A small encoder-decoder audio transcriber, trained from scratch: adamw at rate 0.0023, batches of 64.
Rows from block 3 of the audio encoder, named by matrix and row number. Each number is 200 + 40 x the weight over its row's rms, rounded and kept within 0 to 999. All counts start at 0. After the name is the row's rms in percent of the matrix's.
# c30: last pointwise conv (encoder.blocks.3.c3.0.weight, 128x128x1), inputs 0-63
c30.7,122,204,248,253,259,248,248,262,261,198,196,213,250,255,253,205,229,214,286,190,268,266,231,265,199,191,212,195,246,242,197,268,212,241,256,104,197,258,176,208,192,201,202,223,201,198,218,275,225,233,224,258,204,262,203,206,247,172,195,196,205,254,94,251,292
c30.8,109,205,166,389,167,164,164,161,164,212,191,195,164,161,176,203,158,176,191,202,220,187,163,175,179,207,183,201,165,169,207,149,198,201,202,381,192,181,190,207,204,202,186,197,207,184,151,164,168,210,201,175,190,163,184,203,154,171,212,194,188,165,456,171,187
c30.9,071,208,175,196,179,181,172,182,176,197,137,172,187,173,175,208,186,159,197,183,167,190,157,166,205,129,190,196,166,179,216,180,176,244,235,451,209,177,156,207,204,205,207,244,209,215,182,197,184,249,243,190,205,173,216,210,175,182,207,206,184,180,469,180,183
c30.10,215,201,262,255,266,258,256,266,260,192,211,240,263,267,262,205,241,244,283,208,263,259,246,249,207,204,231,206,259,248,199,265,236,224,228,242,203,233,208,199,215,202,201,225,206,200,239,276,244,217,215,267,202,263,204,206,260,196,213,200,201,264,218,253,276
c30.11,070,194,165,203,165,177,156,177,173,202,217,167,160,162,173,210,161,171,198,227,238,176,159,156,191,196,146,202,175,171,209,162,158,246,235,424,201,230,199,210,199,211,201,241,205,201,151,178,164,228,208,175,191,173,197,214,161,168,227,199,183,176,450,176,235
c30.12,075,208,172,216,174,168,176,189,159,204,170,182,183,190,172,190,174,167,204,208,189,166,238,167,213,191,167,193,185,168,209,161,167,224,235,480,209,148,190,199,203,196,206,257,211,200,159,183,171,234,217,167,208,181,201,199,171,197,217,209,198,173,423,166,174
c30.13,066,203,244,290,261,224,228,256,218,198,152,304,235,273,261,210,228,300,261,180,277,223,233,202,211,210,234,209,249,247,192,222,261,231,229,221,208,193,123,202,194,199,206,250,196,189,218,270,209,253,204,243,199,253,206,212,254,164,127,196,203,259,162,217,263
c30.14,052,207,254,284,248,238,213,260,233,203,208,189,249,253,240,196,275,196,274,171,206,304,195,211,182,198,191,182,234,214,199,254,190,226,208,212,209,198,257,198,121,165,215,218,222,190,235,279,234,101,129,258,214,255,210,202,242,243,163,212,270,246,187,220,250
c30.15,048,205,244,278,232,249,246,282,240,189,211,278,267,244,227,196,270,253,274,184,229,266,222,189,212,197,232,195,240,240,213,226,254,223,203,203,197,239,152,186,192,210,205,195,184,202,244,279,273,284,200,251,185,249,203,202,261,183,202,212,190,253,193,237,241
c30.16,064,207,247,413,249,235,237,241,236,206,220,255,227,256,241,209,251,253,254,164,252,262,201,232,191,170,243,200,252,248,198,229,230,215,210,241,199,209,185,189,213,205,207,225,203,211,251,260,253,148,175,255,203,268,193,205,247,242,219,199,249,240,223,236,248
c30.17,080,199,174,250,170,172,155,177,176,191,189,172,172,166,177,201,156,168,184,190,176,179,174,155,200,189,176,198,174,164,211,173,174,231,211,508,194,162,159,209,208,191,206,212,207,209,174,189,163,204,218,181,200,169,199,202,171,196,197,204,196,175,398,167,165
c30.18,140,201,250,267,262,251,234,261,244,199,214,218,254,257,258,201,241,218,265,196,257,257,221,252,205,190,224,197,236,245,207,241,221,215,212,15,198,224,206,205,199,201,204,216,206,205,221,270,232,226,222,263,197,258,202,204,249,199,204,203,198,259,97,224,260
c30.19,126,200,255,268,254,246,255,262,254,202,201,239,256,260,266,194,257,250,276,197,241,256,229,250,192,208,236,199,249,252,202,265,229,212,197,94,196,233,180,195,202,194,206,203,198,205,248,267,247,238,213,270,199,258,206,196,267,193,194,199,193,260,90,243,254
c30.20,046,218,198,240,221,207,222,249,214,188,206,275,227,230,212,193,264,175,243,182,231,238,177,160,192,219,286,208,223,195,187,229,251,268,203,455,205,285,202,211,189,211,182,226,189,182,220,237,238,279,222,246,183,231,183,208,223,151,182,198,181,233,355,208,211
c30.21,060,184,195,241,175,158,175,170,185,203,161,187,187,192,186,199,181,186,203,206,205,171,188,176,198,181,157,207,187,160,202,165,176,239,220,461,196,159,185,190,208,208,189,247,191,209,153,197,164,248,201,176,210,178,202,202,177,193,196,196,195,167,426,153,194
c30.22,091,202,159,182,172,171,156,173,159,203,198,171,171,173,165,194,167,158,179,187,162,170,171,158,201,159,165,194,160,155,207,163,163,228,219,466,194,166,172,197,199,210,199,215,202,198,163,171,161,227,206,172,205,160,210,196,160,197,193,197,189,162,429,165,170
c30.23,051,200,254,280,247,242,230,260,226,210,248,292,236,260,256,188,261,263,270,205,229,250,240,263,203,159,271,204,245,236,192,242,279,228,228,243,191,263,222,209,198,191,210,230,190,206,237,269,257,283,202,250,191,246,198,192,245,230,186,194,172,242,238,228,218
c30.24,053,193,174,184,171,198,209,185,177,194,190,216,195,176,187,192,199,211,220,201,160,200,177,190,201,210,233,202,173,207,204,201,196,249,196,461,200,201,171,188,195,207,208,198,214,213,210,185,227,236,194,216,203,189,211,187,196,172,233,197,178,195,480,203,176
c30.25,049,189,197,331,191,196,186,202,193,215,184,270,196,187,192,200,182,223,187,189,194,214,208,172,203,177,236,212,213,181,212,158,223,217,191,541,197,232,229,189,225,194,190,218,208,202,201,219,209,252,204,208,214,189,198,217,197,211,212,208,183,200,355,192,200
c30.26,116,196,244,240,255,253,246,260,260,202,201,222,262,256,247,202,256,247,250,203,259,234,260,235,201,184,240,206,271,244,193,256,230,214,214,85,200,239,194,194,206,208,194,210,204,201,239,270,244,241,232,277,194,256,204,200,260,186,195,199,189,259,90,247,252
c30.27,061,224,232,274,230,227,223,249,232,199,258,205,243,248,232,193,223,208,281,197,290,258,201,222,208,235,214,224,232,227,216,235,212,275,268,183,197,315,165,201,207,204,195,248,200,215,209,257,226,262,221,240,188,238,190,210,232,164,218,202,190,240,141,245,288
c30.28,049,208,200,233,197,192,194,197,183,204,202,304,180,200,199,199,195,261,222,190,202,192,203,178,202,183,282,210,187,212,199,170,267,239,250,351,190,285,163,191,218,203,216,259,202,196,196,219,239,252,224,219,196,207,214,202,187,189,204,209,177,196,498,189,197
c30.29,058,207,244,274,235,244,235,256,239,187,205,273,259,234,245,195,271,237,253,204,212,268,214,228,193,201,245,186,244,242,191,241,260,236,190,272,187,251,278,201,208,197,214,210,197,199,265,269,297,258,179,266,215,247,195,195,245,190,194,188,251,253,220,260,226
c30.30,178,201,262,276,271,256,242,272,256,196,204,229,265,266,269,198,253,237,281,198,266,263,242,243,201,200,225,201,259,254,200,269,220,208,205,273,201,220,194,197,206,196,204,203,203,203,230,271,238,224,209,273,197,263,203,197,255,201,208,197,194,270,250,230,274
c30.31,043,221,266,226,237,220,222,243,254,198,195,166,225,253,245,199,200,190,265,198,247,232,181,246,194,105,150,223,238,229,221,227,193,129,137,375,188,188,172,197,224,203,183,226,208,206,193,229,188,248,216,224,219,230,202,205,195,182,253,219,179,206,374,200,263
c30.32,068,199,176,199,160,168,166,178,169,212,227,153,171,167,176,208,167,149,186,193,203,165,165,167,206,219,151,216,168,152,201,159,170,249,208,511,191,204,190,212,202,205,208,214,202,203,156,189,164,242,208,174,196,175,199,201,156,206,243,189,190,158,305,160,213
c30.33,055,194,239,390,245,248,213,265,221,194,191,228,233,239,242,195,248,233,254,213,242,299,211,217,196,196,215,215,239,244,214,247,219,211,197,279,203,220,178,194,191,189,196,191,209,193,210,266,233,282,271,263,213,235,205,210,221,190,202,195,131,229,232,214,229
c30.34,046,195,216,394,215,200,169,215,190,219,179,202,220,197,199,187,161,205,225,181,263,178,233,173,191,217,173,225,179,196,203,200,195,244,250,289,206,191,168,197,206,192,196,271,198,218,172,223,161,237,191,181,219,191,217,205,180,145,197,214,181,213,424,195,245
c30.35,045,201,186,283,182,207,197,202,184,217,219,211,200,220,186,217,217,189,226,181,202,237,194,174,204,207,236,200,192,188,181,189,228,224,212,495,199,212,184,216,216,208,214,217,190,212,215,220,224,225,210,222,204,204,182,213,186,180,217,197,174,200,361,219,176
c30.36,063,200,250,382,254,243,226,258,238,208,199,282,235,232,263,188,219,287,290,192,247,251,271,240,203,184,271,222,246,247,186,213,221,231,239,165,204,210,154,199,190,207,199,255,197,192,224,263,234,256,244,260,198,229,197,209,229,165,181,195,208,254,169,219,250
c30.37,048,183,222,277,240,236,222,238,223,199,199,281,226,218,238,212,234,231,221,194,210,245,177,217,196,207,261,176,242,230,183,207,286,253,227,417,211,270,139,201,210,213,195,227,199,213,252,249,268,260,205,244,201,232,198,213,239,130,241,211,173,246,297,231,228
c30.38,064,210,178,274,188,181,170,195,168,183,170,219,182,175,187,204,178,202,210,191,218,170,195,168,191,219,173,214,173,180,202,166,183,243,234,380,200,155,200,192,204,186,209,265,201,209,172,190,172,252,248,185,202,173,189,209,177,173,200,189,175,174,492,158,194
c30.39,055,218,230,308,243,253,246,269,250,231,226,264,265,263,261,204,251,245,252,196,225,273,205,231,198,231,257,198,240,248,210,250,263,256,232,271,198,247,176,213,210,198,191,233,204,191,252,274,245,280,254,268,201,249,207,199,237,184,205,190,180,247,231,248,243
c30.40,054,196,177,277,187,177,165,179,173,195,167,195,170,169,193,206,173,221,202,205,201,160,224,149,207,219,143,221,188,169,202,159,174,235,205,470,211,163,199,195,213,210,197,212,191,197,162,191,166,278,223,177,186,164,187,201,163,206,182,189,175,185,370,163,218
c30.41,072,191,244,308,241,248,236,265,251,190,194,245,267,262,253,210,275,208,270,211,245,302,234,215,207,195,234,217,230,235,207,269,209,243,225,179,197,219,200,193,198,199,209,224,217,211,217,276,240,266,199,265,200,256,192,190,253,174,195,207,141,265,140,244,242
c30.42,040,208,181,324,232,211,223,281,234,181,188,222,283,248,214,194,291,173,293,202,189,285,193,157,202,177,222,209,224,219,187,269,211,250,217,313,211,225,145,208,210,215,188,233,188,201,190,294,209,233,202,262,189,239,209,217,234,192,181,190,201,228,351,213,219
c30.43,077,199,252,271,253,254,242,243,241,207,208,260,262,246,244,201,250,267,274,196,246,247,245,253,190,198,251,194,260,253,201,247,242,244,230,183,197,244,207,193,194,206,210,260,207,210,251,262,265,245,237,264,208,257,196,204,254,260,203,207,193,258,155,244,233
c30.44,279,201,244,276,249,241,238,248,243,202,211,229,242,245,245,200,229,227,267,200,251,247,234,232,201,205,223,196,241,235,198,245,221,236,223,379,203,223,200,201,202,199,199,223,204,200,221,254,227,215,209,243,203,248,200,201,237,197,204,201,200,244,430,231,260
c30.45,056,192,166,255,178,180,156,174,161,211,184,172,170,169,181,202,180,159,184,205,208,187,176,179,188,208,164,221,166,181,204,161,163,230,220,481,205,166,225,199,209,195,213,223,197,195,150,203,169,256,216,164,189,173,191,204,183,171,195,185,194,162,375,149,209
c30.46,053,204,228,298,247,233,224,241,207,207,195,336,256,233,240,191,262,246,263,187,221,254,214,217,184,194,251,185,239,228,202,220,276,246,220,275,205,257,208,187,216,202,198,220,204,211,284,254,320,291,238,251,197,230,204,195,253,228,220,184,229,230,243,234,250
c30.47,035,213,178,320,181,196,182,207,187,203,206,223,205,179,208,187,212,205,267,215,175,226,201,193,180,181,241,187,212,207,185,193,225,247,227,452,204,234,253,182,185,189,184,246,184,182,224,220,238,216,206,248,208,186,186,186,197,207,209,211,186,176,336,204,181
c30.48,060,201,235,273,251,257,248,260,245,208,217,261,249,254,254,205,278,236,265,204,232,272,224,246,190,203,266,212,251,245,192,244,263,224,208,208,209,271,221,195,201,181,196,215,196,211,280,263,278,138,133,268,190,255,211,205,244,202,224,194,255,248,200,246,230
c30.49,059,205,171,329,176,177,167,179,162,210,173,172,178,180,175,212,157,186,196,207,184,174,186,172,182,197,166,192,172,180,194,176,160,244,233,460,211,152,191,205,209,205,205,257,209,193,157,183,173,237,204,166,208,172,207,193,180,139,190,205,184,168,373,160,190
c30.50,082,202,155,188,164,173,163,168,162,193,192,153,165,171,173,207,173,159,174,201,157,159,155,166,211,182,155,192,171,164,196,158,169,226,223,492,194,150,166,207,204,193,202,205,204,202,155,174,170,244,214,181,203,165,197,198,165,195,203,203,182,170,381,162,168
c30.51,051,203,188,326,187,211,210,201,171,194,201,214,182,206,192,194,204,245,212,186,190,215,215,202,211,183,229,204,188,213,192,182,213,219,213,483,200,198,188,191,200,198,189,210,187,192,232,231,214,219,197,226,201,197,205,208,187,198,193,209,178,214,391,212,183
c30.52,211,204,264,258,264,258,253,263,263,194,213,236,265,263,264,200,248,242,281,204,257,259,248,249,204,208,231,199,255,253,195,262,240,221,224,179,201,229,196,205,209,205,205,222,204,204,245,275,248,224,218,269,201,267,204,203,258,195,204,204,203,265,174,250,280
c30.53,060,197,265,361,239,231,208,249,250,190,175,189,261,250,239,203,257,222,283,212,240,243,247,197,211,210,169,222,245,219,189,281,203,248,245,158,195,206,205,197,219,202,203,237,216,216,206,285,202,256,218,253,204,261,195,210,231,194,205,190,185,241,147,223,278
c30.54,057,226,185,291,256,240,214,265,248,167,174,229,253,249,274,198,231,166,272,209,182,272,101,140,209,187,255,197,213,210,205,245,246,246,245,255,202,249,160,216,218,196,203,247,193,211,229,253,283,253,216,246,207,234,204,212,249,163,231,192,183,245,226,216,235
c30.55,034,185,180,317,223,233,218,221,203,209,207,211,198,198,220,201,194,194,271,170,168,245,195,183,189,198,217,202,184,204,202,189,183,261,229,449,215,217,143,196,211,184,190,228,208,191,204,253,202,217,190,222,211,191,216,179,195,189,223,211,172,192,378,204,196
c30.56,049,216,233,317,229,242,228,247,233,187,204,228,246,241,252,190,264,206,282,188,223,267,205,213,218,198,222,217,218,257,200,257,216,255,214,212,214,218,222,192,206,209,198,237,186,196,258,289,261,283,231,266,214,245,201,216,245,214,220,216,170,245,217,224,213
c30.57,052,199,254,283,210,212,214,219,244,193,211,147,221,208,224,212,172,191,341,174,235,255,192,272,192,178,171,200,218,210,204,262,173,220,214,222,215,234,132,199,188,210,206,202,193,196,190,257,207,252,229,211,217,235,202,186,217,180,194,206,187,230,215,201,305
c30.58,052,207,250,281,251,259,231,240,235,221,266,310,248,240,240,191,246,271,258,200,247,246,199,247,180,183,288,208,254,256,199,243,291,248,222,261,208,271,199,198,217,192,191,225,190,195,251,253,256,268,238,247,209,237,213,186,228,169,230,206,174,242,222,242,233
c30.59,056,190,217,292,242,258,250,260,223,188,212,251,241,232,242,189,292,262,267,203,244,277,218,226,212,189,210,204,229,250,190,237,234,253,219,221,193,213,203,206,190,209,208,219,224,185,276,262,297,277,259,280,213,250,202,215,249,244,228,193,128,245,220,239,213
c30.60,089,197,172,198,162,165,163,171,156,209,197,169,167,163,172,196,164,163,190,194,168,176,171,161,191,173,168,196,160,168,196,164,164,219,236,435,207,163,192,196,193,194,204,223,209,207,163,187,172,203,210,178,207,179,199,204,163,170,207,203,184,166,480,165,166
c30.61,259,202,253,271,256,244,241,254,253,200,214,227,252,254,253,198,235,231,273,200,252,245,240,237,196,204,223,205,246,242,204,251,226,233,228,364,202,224,197,200,203,203,199,228,207,203,228,265,231,221,207,260,200,254,200,203,243,190,203,204,198,253,378,240,266
c30.62,089,205,270,251,250,255,256,262,264,202,238,229,246,257,249,201,233,243,257,205,276,242,248,267,197,249,240,208,253,248,195,250,235,213,221,135,202,203,205,201,210,201,205,204,192,200,235,276,231,242,229,252,195,257,206,209,251,178,202,197,204,254,129,234,280
c30.63,038,205,173,325,188,178,186,215,171,168,208,346,199,195,215,185,190,177,224,197,227,187,194,161,223,184,289,212,203,201,218,185,243,252,199,475,218,193,212,216,189,202,215,211,219,219,183,227,173,221,218,183,196,198,196,190,192,178,214,221,165,188,328,204,194
c30.64,086,191,255,237,246,252,239,248,246,191,197,239,248,258,258,192,281,222,259,197,243,276,224,244,204,199,252,212,240,259,198,261,238,203,207,195,194,231,267,194,173,214,205,215,229,207,267,257,233,151,151,274,201,251,205,197,263,272,267,186,159,249,155,245,214
c30.65,365,203,240,286,245,237,232,245,241,199,218,227,240,248,245,197,232,226,266,203,258,247,230,230,202,213,226,204,238,233,199,239,220,249,233,408,198,224,198,201,204,199,198,236,203,201,219,253,232,210,211,244,201,246,201,199,236,196,204,202,199,244,394,233,265
c30.66,054,208,260,240,264,224,237,261,265,222,180,182,253,251,271,213,209,239,280,217,310,261,206,243,194,183,195,209,242,263,196,265,207,178,144,254,209,185,207,207,208,192,205,211,221,192,210,289,204,269,223,262,210,243,193,210,236,201,225,186,174,248,247,193,283
c30.67,045,186,215,282,252,240,218,234,225,211,210,285,250,232,251,193,244,251,263,178,235,250,194,213,190,195,327,196,240,249,200,230,246,258,236,312,217,275,124,191,225,201,200,229,214,189,221,262,251,229,241,238,215,255,192,176,248,124,217,221,171,222,259,228,249
c30.68,045,180,178,254,223,225,191,227,191,187,220,287,227,201,210,206,214,178,253,178,183,224,157,156,201,203,300,208,189,192,219,210,254,246,223,356,198,266,147,212,187,184,213,226,198,200,216,233,225,279,194,245,203,222,191,187,212,188,206,202,166,209,484,222,201
c30.69,156,190,148,192,161,160,157,150,148,203,208,167,167,160,157,200,154,167,182,199,167,172,163,166,200,204,175,201,160,153,196,155,166,194,200,430,190,176,190,196,202,197,186,194,206,180,137,164,164,189,203,159,186,163,181,201,162,192,193,196,190,157,417,167,183
c30.70,086,198,173,204,176,167,159,176,155,196,207,173,162,177,169,200,173,171,175,202,158,171,167,154,192,197,160,208,167,166,204,168,167,217,210,514,208,164,193,208,194,194,194,203,195,197,161,179,158,226,214,169,199,171,193,204,166,190,189,207,198,174,394,159,180
c30.71,038,206,209,262,180,173,160,219,202,208,205,158,197,178,210,207,165,124,264,207,204,201,150,181,203,215,225,181,191,199,201,183,182,254,241,413,201,270,234,222,214,199,218,212,225,184,180,233,190,273,217,203,206,182,194,199,190,202,221,216,187,201,459,170,185
c30.72,080,205,156,185,165,168,163,177,165,197,191,177,169,175,165,209,161,166,180,186,167,172,165,165,194,163,167,205,165,158,196,162,156,236,216,502,205,158,182,207,198,201,203,206,202,203,154,181,162,245,211,164,197,169,194,204,174,192,201,204,179,156,369,155,166
c30.73,062,201,162,200,170,162,172,186,175,200,216,162,178,166,161,188,158,163,201,185,161,179,182,171,213,178,161,190,165,171,205,189,159,238,203,515,211,154,224,193,204,198,205,212,204,207,158,196,149,220,217,174,207,166,207,203,172,191,213,207,184,176,351,153,192
c30.74,043,200,242,448,211,204,217,221,245,197,202,197,215,218,225,185,234,223,252,220,290,261,215,214,206,181,196,225,230,241,204,219,189,190,191,340,189,197,158,193,195,223,210,209,205,174,213,241,187,278,199,239,194,214,175,216,187,181,235,207,185,210,310,202,227
c30.75,070,194,187,216,176,174,163,175,194,190,205,162,188,183,177,200,168,154,179,191,173,186,184,170,196,194,162,209,172,168,206,241,158,244,210,547,194,154,176,195,202,198,208,207,195,203,164,197,159,241,205,176,209,178,197,198,176,199,194,211,182,177,338,168,185
c30.76,049,221,223,255,204,175,176,203,218,187,256,175,181,202,192,195,186,213,237,174,247,184,280,208,217,137,186,198,217,174,196,197,155,256,244,427,191,164,165,207,222,195,203,260,190,214,173,234,188,265,242,193,190,201,207,197,183,144,205,219,197,212,375,180,262
c30.77,156,191,136,277,153,150,159,153,134,210,192,183,164,153,147,187,157,155,183,177,187,173,173,152,190,198,176,196,166,152,203,130,170,190,186,426,193,167,189,202,202,201,189,191,192,180,142,161,172,194,209,153,181,165,185,192,162,187,202,194,195,155,405,170,177
c30.78,115,197,258,307,257,243,246,253,251,190,221,230,243,260,254,191,229,251,264,213,276,249,250,244,206,258,222,211,259,252,200,246,226,244,236,83,197,204,174,201,191,205,201,227,201,201,223,271,227,233,233,257,196,263,201,201,247,170,207,195,196,259,83,232,276
c30.79,050,183,206,293,227,225,218,243,224,185,211,250,235,234,220,207,273,208,286,189,235,272,184,199,195,195,229,186,229,225,187,221,217,244,221,243,194,222,93,206,133,152,196,209,147,205,233,265,272,143,153,282,210,229,187,200,223,284,95,207,136,227,245,234,219
c30.80,123,203,267,271,269,252,229,272,252,198,195,214,266,261,269,200,245,230,279,194,253,269,219,230,197,199,213,193,239,259,196,274,209,207,209,94,197,205,193,201,203,201,210,207,197,204,221,284,225,242,203,275,195,267,203,206,254,199,200,199,175,266,75,215,261
c30.81,038,195,218,243,208,213,220,238,226,216,194,151,244,219,209,177,257,170,306,206,211,251,198,177,186,173,262,214,191,198,213,236,168,264,253,396,219,242,172,207,234,181,190,234,204,221,245,263,291,250,206,263,203,224,181,216,237,207,193,191,165,217,313,233,215
c30.82,057,198,234,268,252,258,219,257,236,184,198,282,274,242,232,200,281,223,252,184,233,298,207,200,216,188,305,215,231,229,207,235,254,233,222,261,190,272,160,194,194,203,200,227,219,214,255,249,275,201,241,258,193,249,205,204,247,226,192,196,104,235,234,241,243
c30.83,194,201,266,276,268,257,252,271,257,198,199,241,269,269,267,203,248,246,269,197,261,262,248,249,199,199,229,201,261,255,198,268,230,213,205,240,204,223,192,203,210,201,199,207,205,203,238,274,241,219,214,271,203,267,202,200,261,198,209,203,196,266,229,241,274
c30.84,052,199,268,314,267,264,235,261,252,191,140,222,269,265,245,192,228,245,245,188,232,278,202,291,179,238,220,191,254,269,189,246,236,228,203,237,190,176,145,179,172,214,200,199,211,192,237,255,240,255,182,237,195,248,195,193,256,201,194,186,189,260,226,218,264
c30.85,059,209,237,259,231,247,244,252,236,200,198,267,248,238,242,197,270,248,268,208,228,267,237,244,193,202,242,206,232,244,205,237,248,239,232,229,206,280,252,212,208,202,212,216,171,203,272,271,295,129,131,260,193,268,199,191,258,247,191,210,233,259,213,257,215
c30.86,051,201,236,339,248,249,233,256,220,190,213,246,241,233,252,187,248,249,278,180,232,264,225,239,191,203,212,210,230,256,206,242,229,247,223,193,196,220,166,186,174,131,199,230,174,202,228,275,219,112,138,280,210,236,213,188,241,239,163,209,251,243,170,212,231
c30.87,085,209,171,188,160,160,164,167,158,193,180,159,163,167,167,208,159,167,186,194,157,170,157,158,196,167,173,211,169,160,194,165,166,226,218,485,203,156,179,201,203,208,196,230,205,206,157,172,169,234,212,165,194,161,192,202,167,205,197,203,195,176,387,165,170
c30.88,070,203,264,271,231,263,254,247,249,206,188,230,249,250,257,200,272,271,265,190,229,266,284,258,204,192,264,200,249,229,204,266,209,236,219,200,211,235,142,208,204,195,206,211,194,192,258,280,259,239,223,276,190,255,192,194,255,193,195,208,194,254,129,246,243
c30.89,064,212,240,408,256,237,227,260,223,197,208,282,249,249,251,203,259,254,268,177,251,274,210,219,194,191,264,193,240,247,192,248,253,227,225,251,210,232,230,199,169,159,198,213,205,199,248,258,245,141,151,252,193,245,201,202,249,209,219,203,232,246,218,238,231
c30.90,202,201,266,244,266,264,252,270,265,208,210,237,263,266,266,203,251,243,277,197,258,259,250,251,198,199,236,197,260,259,202,276,235,209,207,206,201,228,193,206,206,202,200,217,202,201,242,269,240,222,213,266,198,267,201,200,264,194,208,199,203,269,212,248,270
c30.91,049,187,220,297,233,239,238,261,209,201,195,263,227,247,227,194,292,255,282,204,234,278,205,235,188,203,248,203,225,243,188,231,214,250,216,260,202,219,250,217,190,229,209,203,150,191,210,272,256,303,179,271,198,238,205,183,250,178,164,206,155,226,215,222,235
c30.92,247,199,249,287,254,239,238,251,251,202,202,233,250,253,250,200,231,231,262,196,256,253,237,241,202,206,222,201,246,238,197,254,220,230,207,415,197,208,196,202,206,198,203,210,204,203,224,259,230,220,206,250,199,250,199,199,241,200,205,203,200,250,339,229,267
c30.93,048,219,226,321,245,264,236,246,205,204,217,324,256,263,248,203,240,273,247,177,230,266,225,221,185,209,265,204,246,263,178,198,276,253,230,316,205,256,169,188,215,206,190,231,190,207,254,255,271,122,197,251,217,239,202,192,253,205,175,214,177,259,265,228,215
c30.94,125,203,251,305,262,255,226,265,259,203,200,231,271,250,262,196,261,206,270,188,247,274,204,227,197,196,219,197,232,243,204,257,213,219,210,69,201,214,183,196,202,196,207,209,194,205,239,272,238,215,208,273,206,266,197,199,268,187,196,199,189,267,102,230,254
c30.95,048,202,238,286,268,243,231,235,266,213,130,184,227,265,236,209,185,225,275,190,305,227,218,226,211,127,197,227,248,240,182,234,205,169,222,241,186,213,203,210,210,196,218,205,199,211,185,281,218,245,242,255,204,240,202,197,238,174,236,189,173,242,222,211,291
c30.96,051,204,203,331,217,195,205,229,208,168,159,189,215,216,213,192,191,206,262,199,282,222,204,201,185,159,219,224,222,196,207,212,226,310,285,282,196,301,124,217,208,204,202,256,214,194,178,238,198,299,233,224,213,219,206,218,203,122,205,218,188,209,268,228,290
c30.97,041,198,175,288,201,179,193,215,179,220,199,229,203,191,207,191,184,224,211,175,208,200,210,185,203,196,209,184,209,197,203,184,211,237,209,535,183,214,135,212,211,192,196,219,197,196,196,227,224,271,205,241,184,194,209,216,172,180,224,213,190,173,320,188,204
c30.98,070,202,159,347,163,158,161,180,170,205,230,269,164,166,186,198,156,167,190,207,167,168,153,153,210,206,154,219,171,168,194,163,266,240,205,476,189,165,200,204,204,206,198,197,192,208,163,182,168,240,213,183,210,163,204,195,158,185,192,203,197,177,351,162,173
c30.99,050,214,279,274,231,249,227,271,221,210,210,286,213,239,264,189,251,247,274,182,272,250,257,244,216,186,228,211,234,239,206,238,221,248,217,149,206,208,184,214,207,207,184,187,202,212,215,301,211,294,196,284,211,233,194,202,223,188,152,205,191,265,194,227,251
c30.100,070,203,187,232,192,180,160,183,161,208,202,192,195,184,176,198,170,195,208,186,193,189,174,164,188,194,215,211,176,168,189,162,177,277,246,388,188,167,192,199,211,205,186,245,219,183,147,211,176,257,216,196,181,185,192,198,170,173,231,201,186,181,500,172,204
c30.101,053,200,235,307,224,223,229,255,238,213,186,227,234,238,238,196,239,216,257,197,260,243,232,274,209,259,217,192,238,224,201,239,221,321,297,281,210,200,221,195,210,216,204,231,212,206,233,255,231,264,230,236,195,239,204,203,249,203,203,201,199,244,279,216,248
c30.102,077,193,255,254,253,261,245,254,245,202,211,252,251,246,245,195,278,265,259,186,225,259,248,243,205,186,268,205,260,258,203,243,243,216,197,189,202,248,247,189,206,197,202,207,200,191,257,262,265,134,184,256,198,263,187,202,258,220,257,201,266,244,161,258,234
c30.103,055,213,287,339,249,199,263,217,229,193,212,248,176,215,225,211,191,297,217,186,380,172,298,319,196,208,170,208,268,196,198,197,228,248,210,327,199,160,170,192,198,213,188,215,205,190,171,235,175,281,221,224,195,189,202,189,210,181,193,201,187,221,256,198,237
c30.104,246,203,250,277,253,244,243,254,252,197,214,228,252,253,251,201,237,233,275,203,261,248,241,240,201,203,226,200,246,246,201,254,229,232,227,362,203,225,199,204,203,202,199,225,207,200,233,268,235,218,215,254,198,251,198,200,243,192,197,204,201,253,352,238,267
c30.105,081,202,253,198,242,245,271,231,231,184,190,208,236,243,231,207,281,270,276,197,219,266,280,278,197,147,269,200,251,247,209,236,199,236,240,245,209,271,176,206,227,224,201,232,194,203,272,259,270,273,253,266,202,257,202,205,262,173,213,206,142,253,172,267,226
c30.106,070,208,169,276,173,162,160,185,170,181,179,196,167,182,169,202,168,186,190,194,169,174,163,179,202,206,241,191,167,173,191,167,212,233,235,492,206,179,165,194,197,206,195,234,202,199,178,195,167,252,213,173,190,182,203,192,162,191,198,210,179,178,431,164,182
c30.107,081,204,240,235,263,265,250,245,239,193,220,278,259,257,251,200,274,266,263,211,220,273,231,255,195,188,285,217,249,261,202,246,266,229,219,203,192,268,259,197,195,203,186,231,196,203,265,260,286,146,165,276,185,254,206,197,258,145,241,194,215,250,146,263,215
c30.108,073,177,242,259,260,237,226,248,245,204,123,226,242,237,246,214,217,192,295,178,254,258,190,246,188,175,216,225,217,243,200,232,202,298,248,123,199,244,173,201,199,208,209,200,202,212,199,272,237,269,207,254,208,247,205,194,243,183,204,204,181,258,114,236,303
c30.109,039,204,216,364,228,217,207,222,205,217,211,251,230,204,225,219,265,250,236,253,206,226,191,221,200,172,214,185,222,236,227,174,234,215,217,499,213,211,238,218,208,210,218,211,205,194,224,237,242,224,191,225,204,236,208,219,201,199,217,201,212,198,332,231,212
c30.110,052,199,208,159,185,209,213,207,204,212,170,169,208,205,174,186,262,207,237,220,176,219,310,236,196,136,310,196,186,171,203,214,153,268,218,410,198,288,196,197,209,212,198,231,199,183,230,231,261,276,242,210,185,214,207,199,206,147,210,194,174,217,409,217,193
c30.111,144,209,255,232,255,261,248,264,262,203,196,238,260,258,256,202,254,244,260,206,252,266,240,253,195,184,223,201,260,251,203,265,224,193,204,85,201,228,186,198,201,204,201,212,205,205,237,268,238,236,214,274,202,269,202,204,262,195,207,198,194,263,94,248,269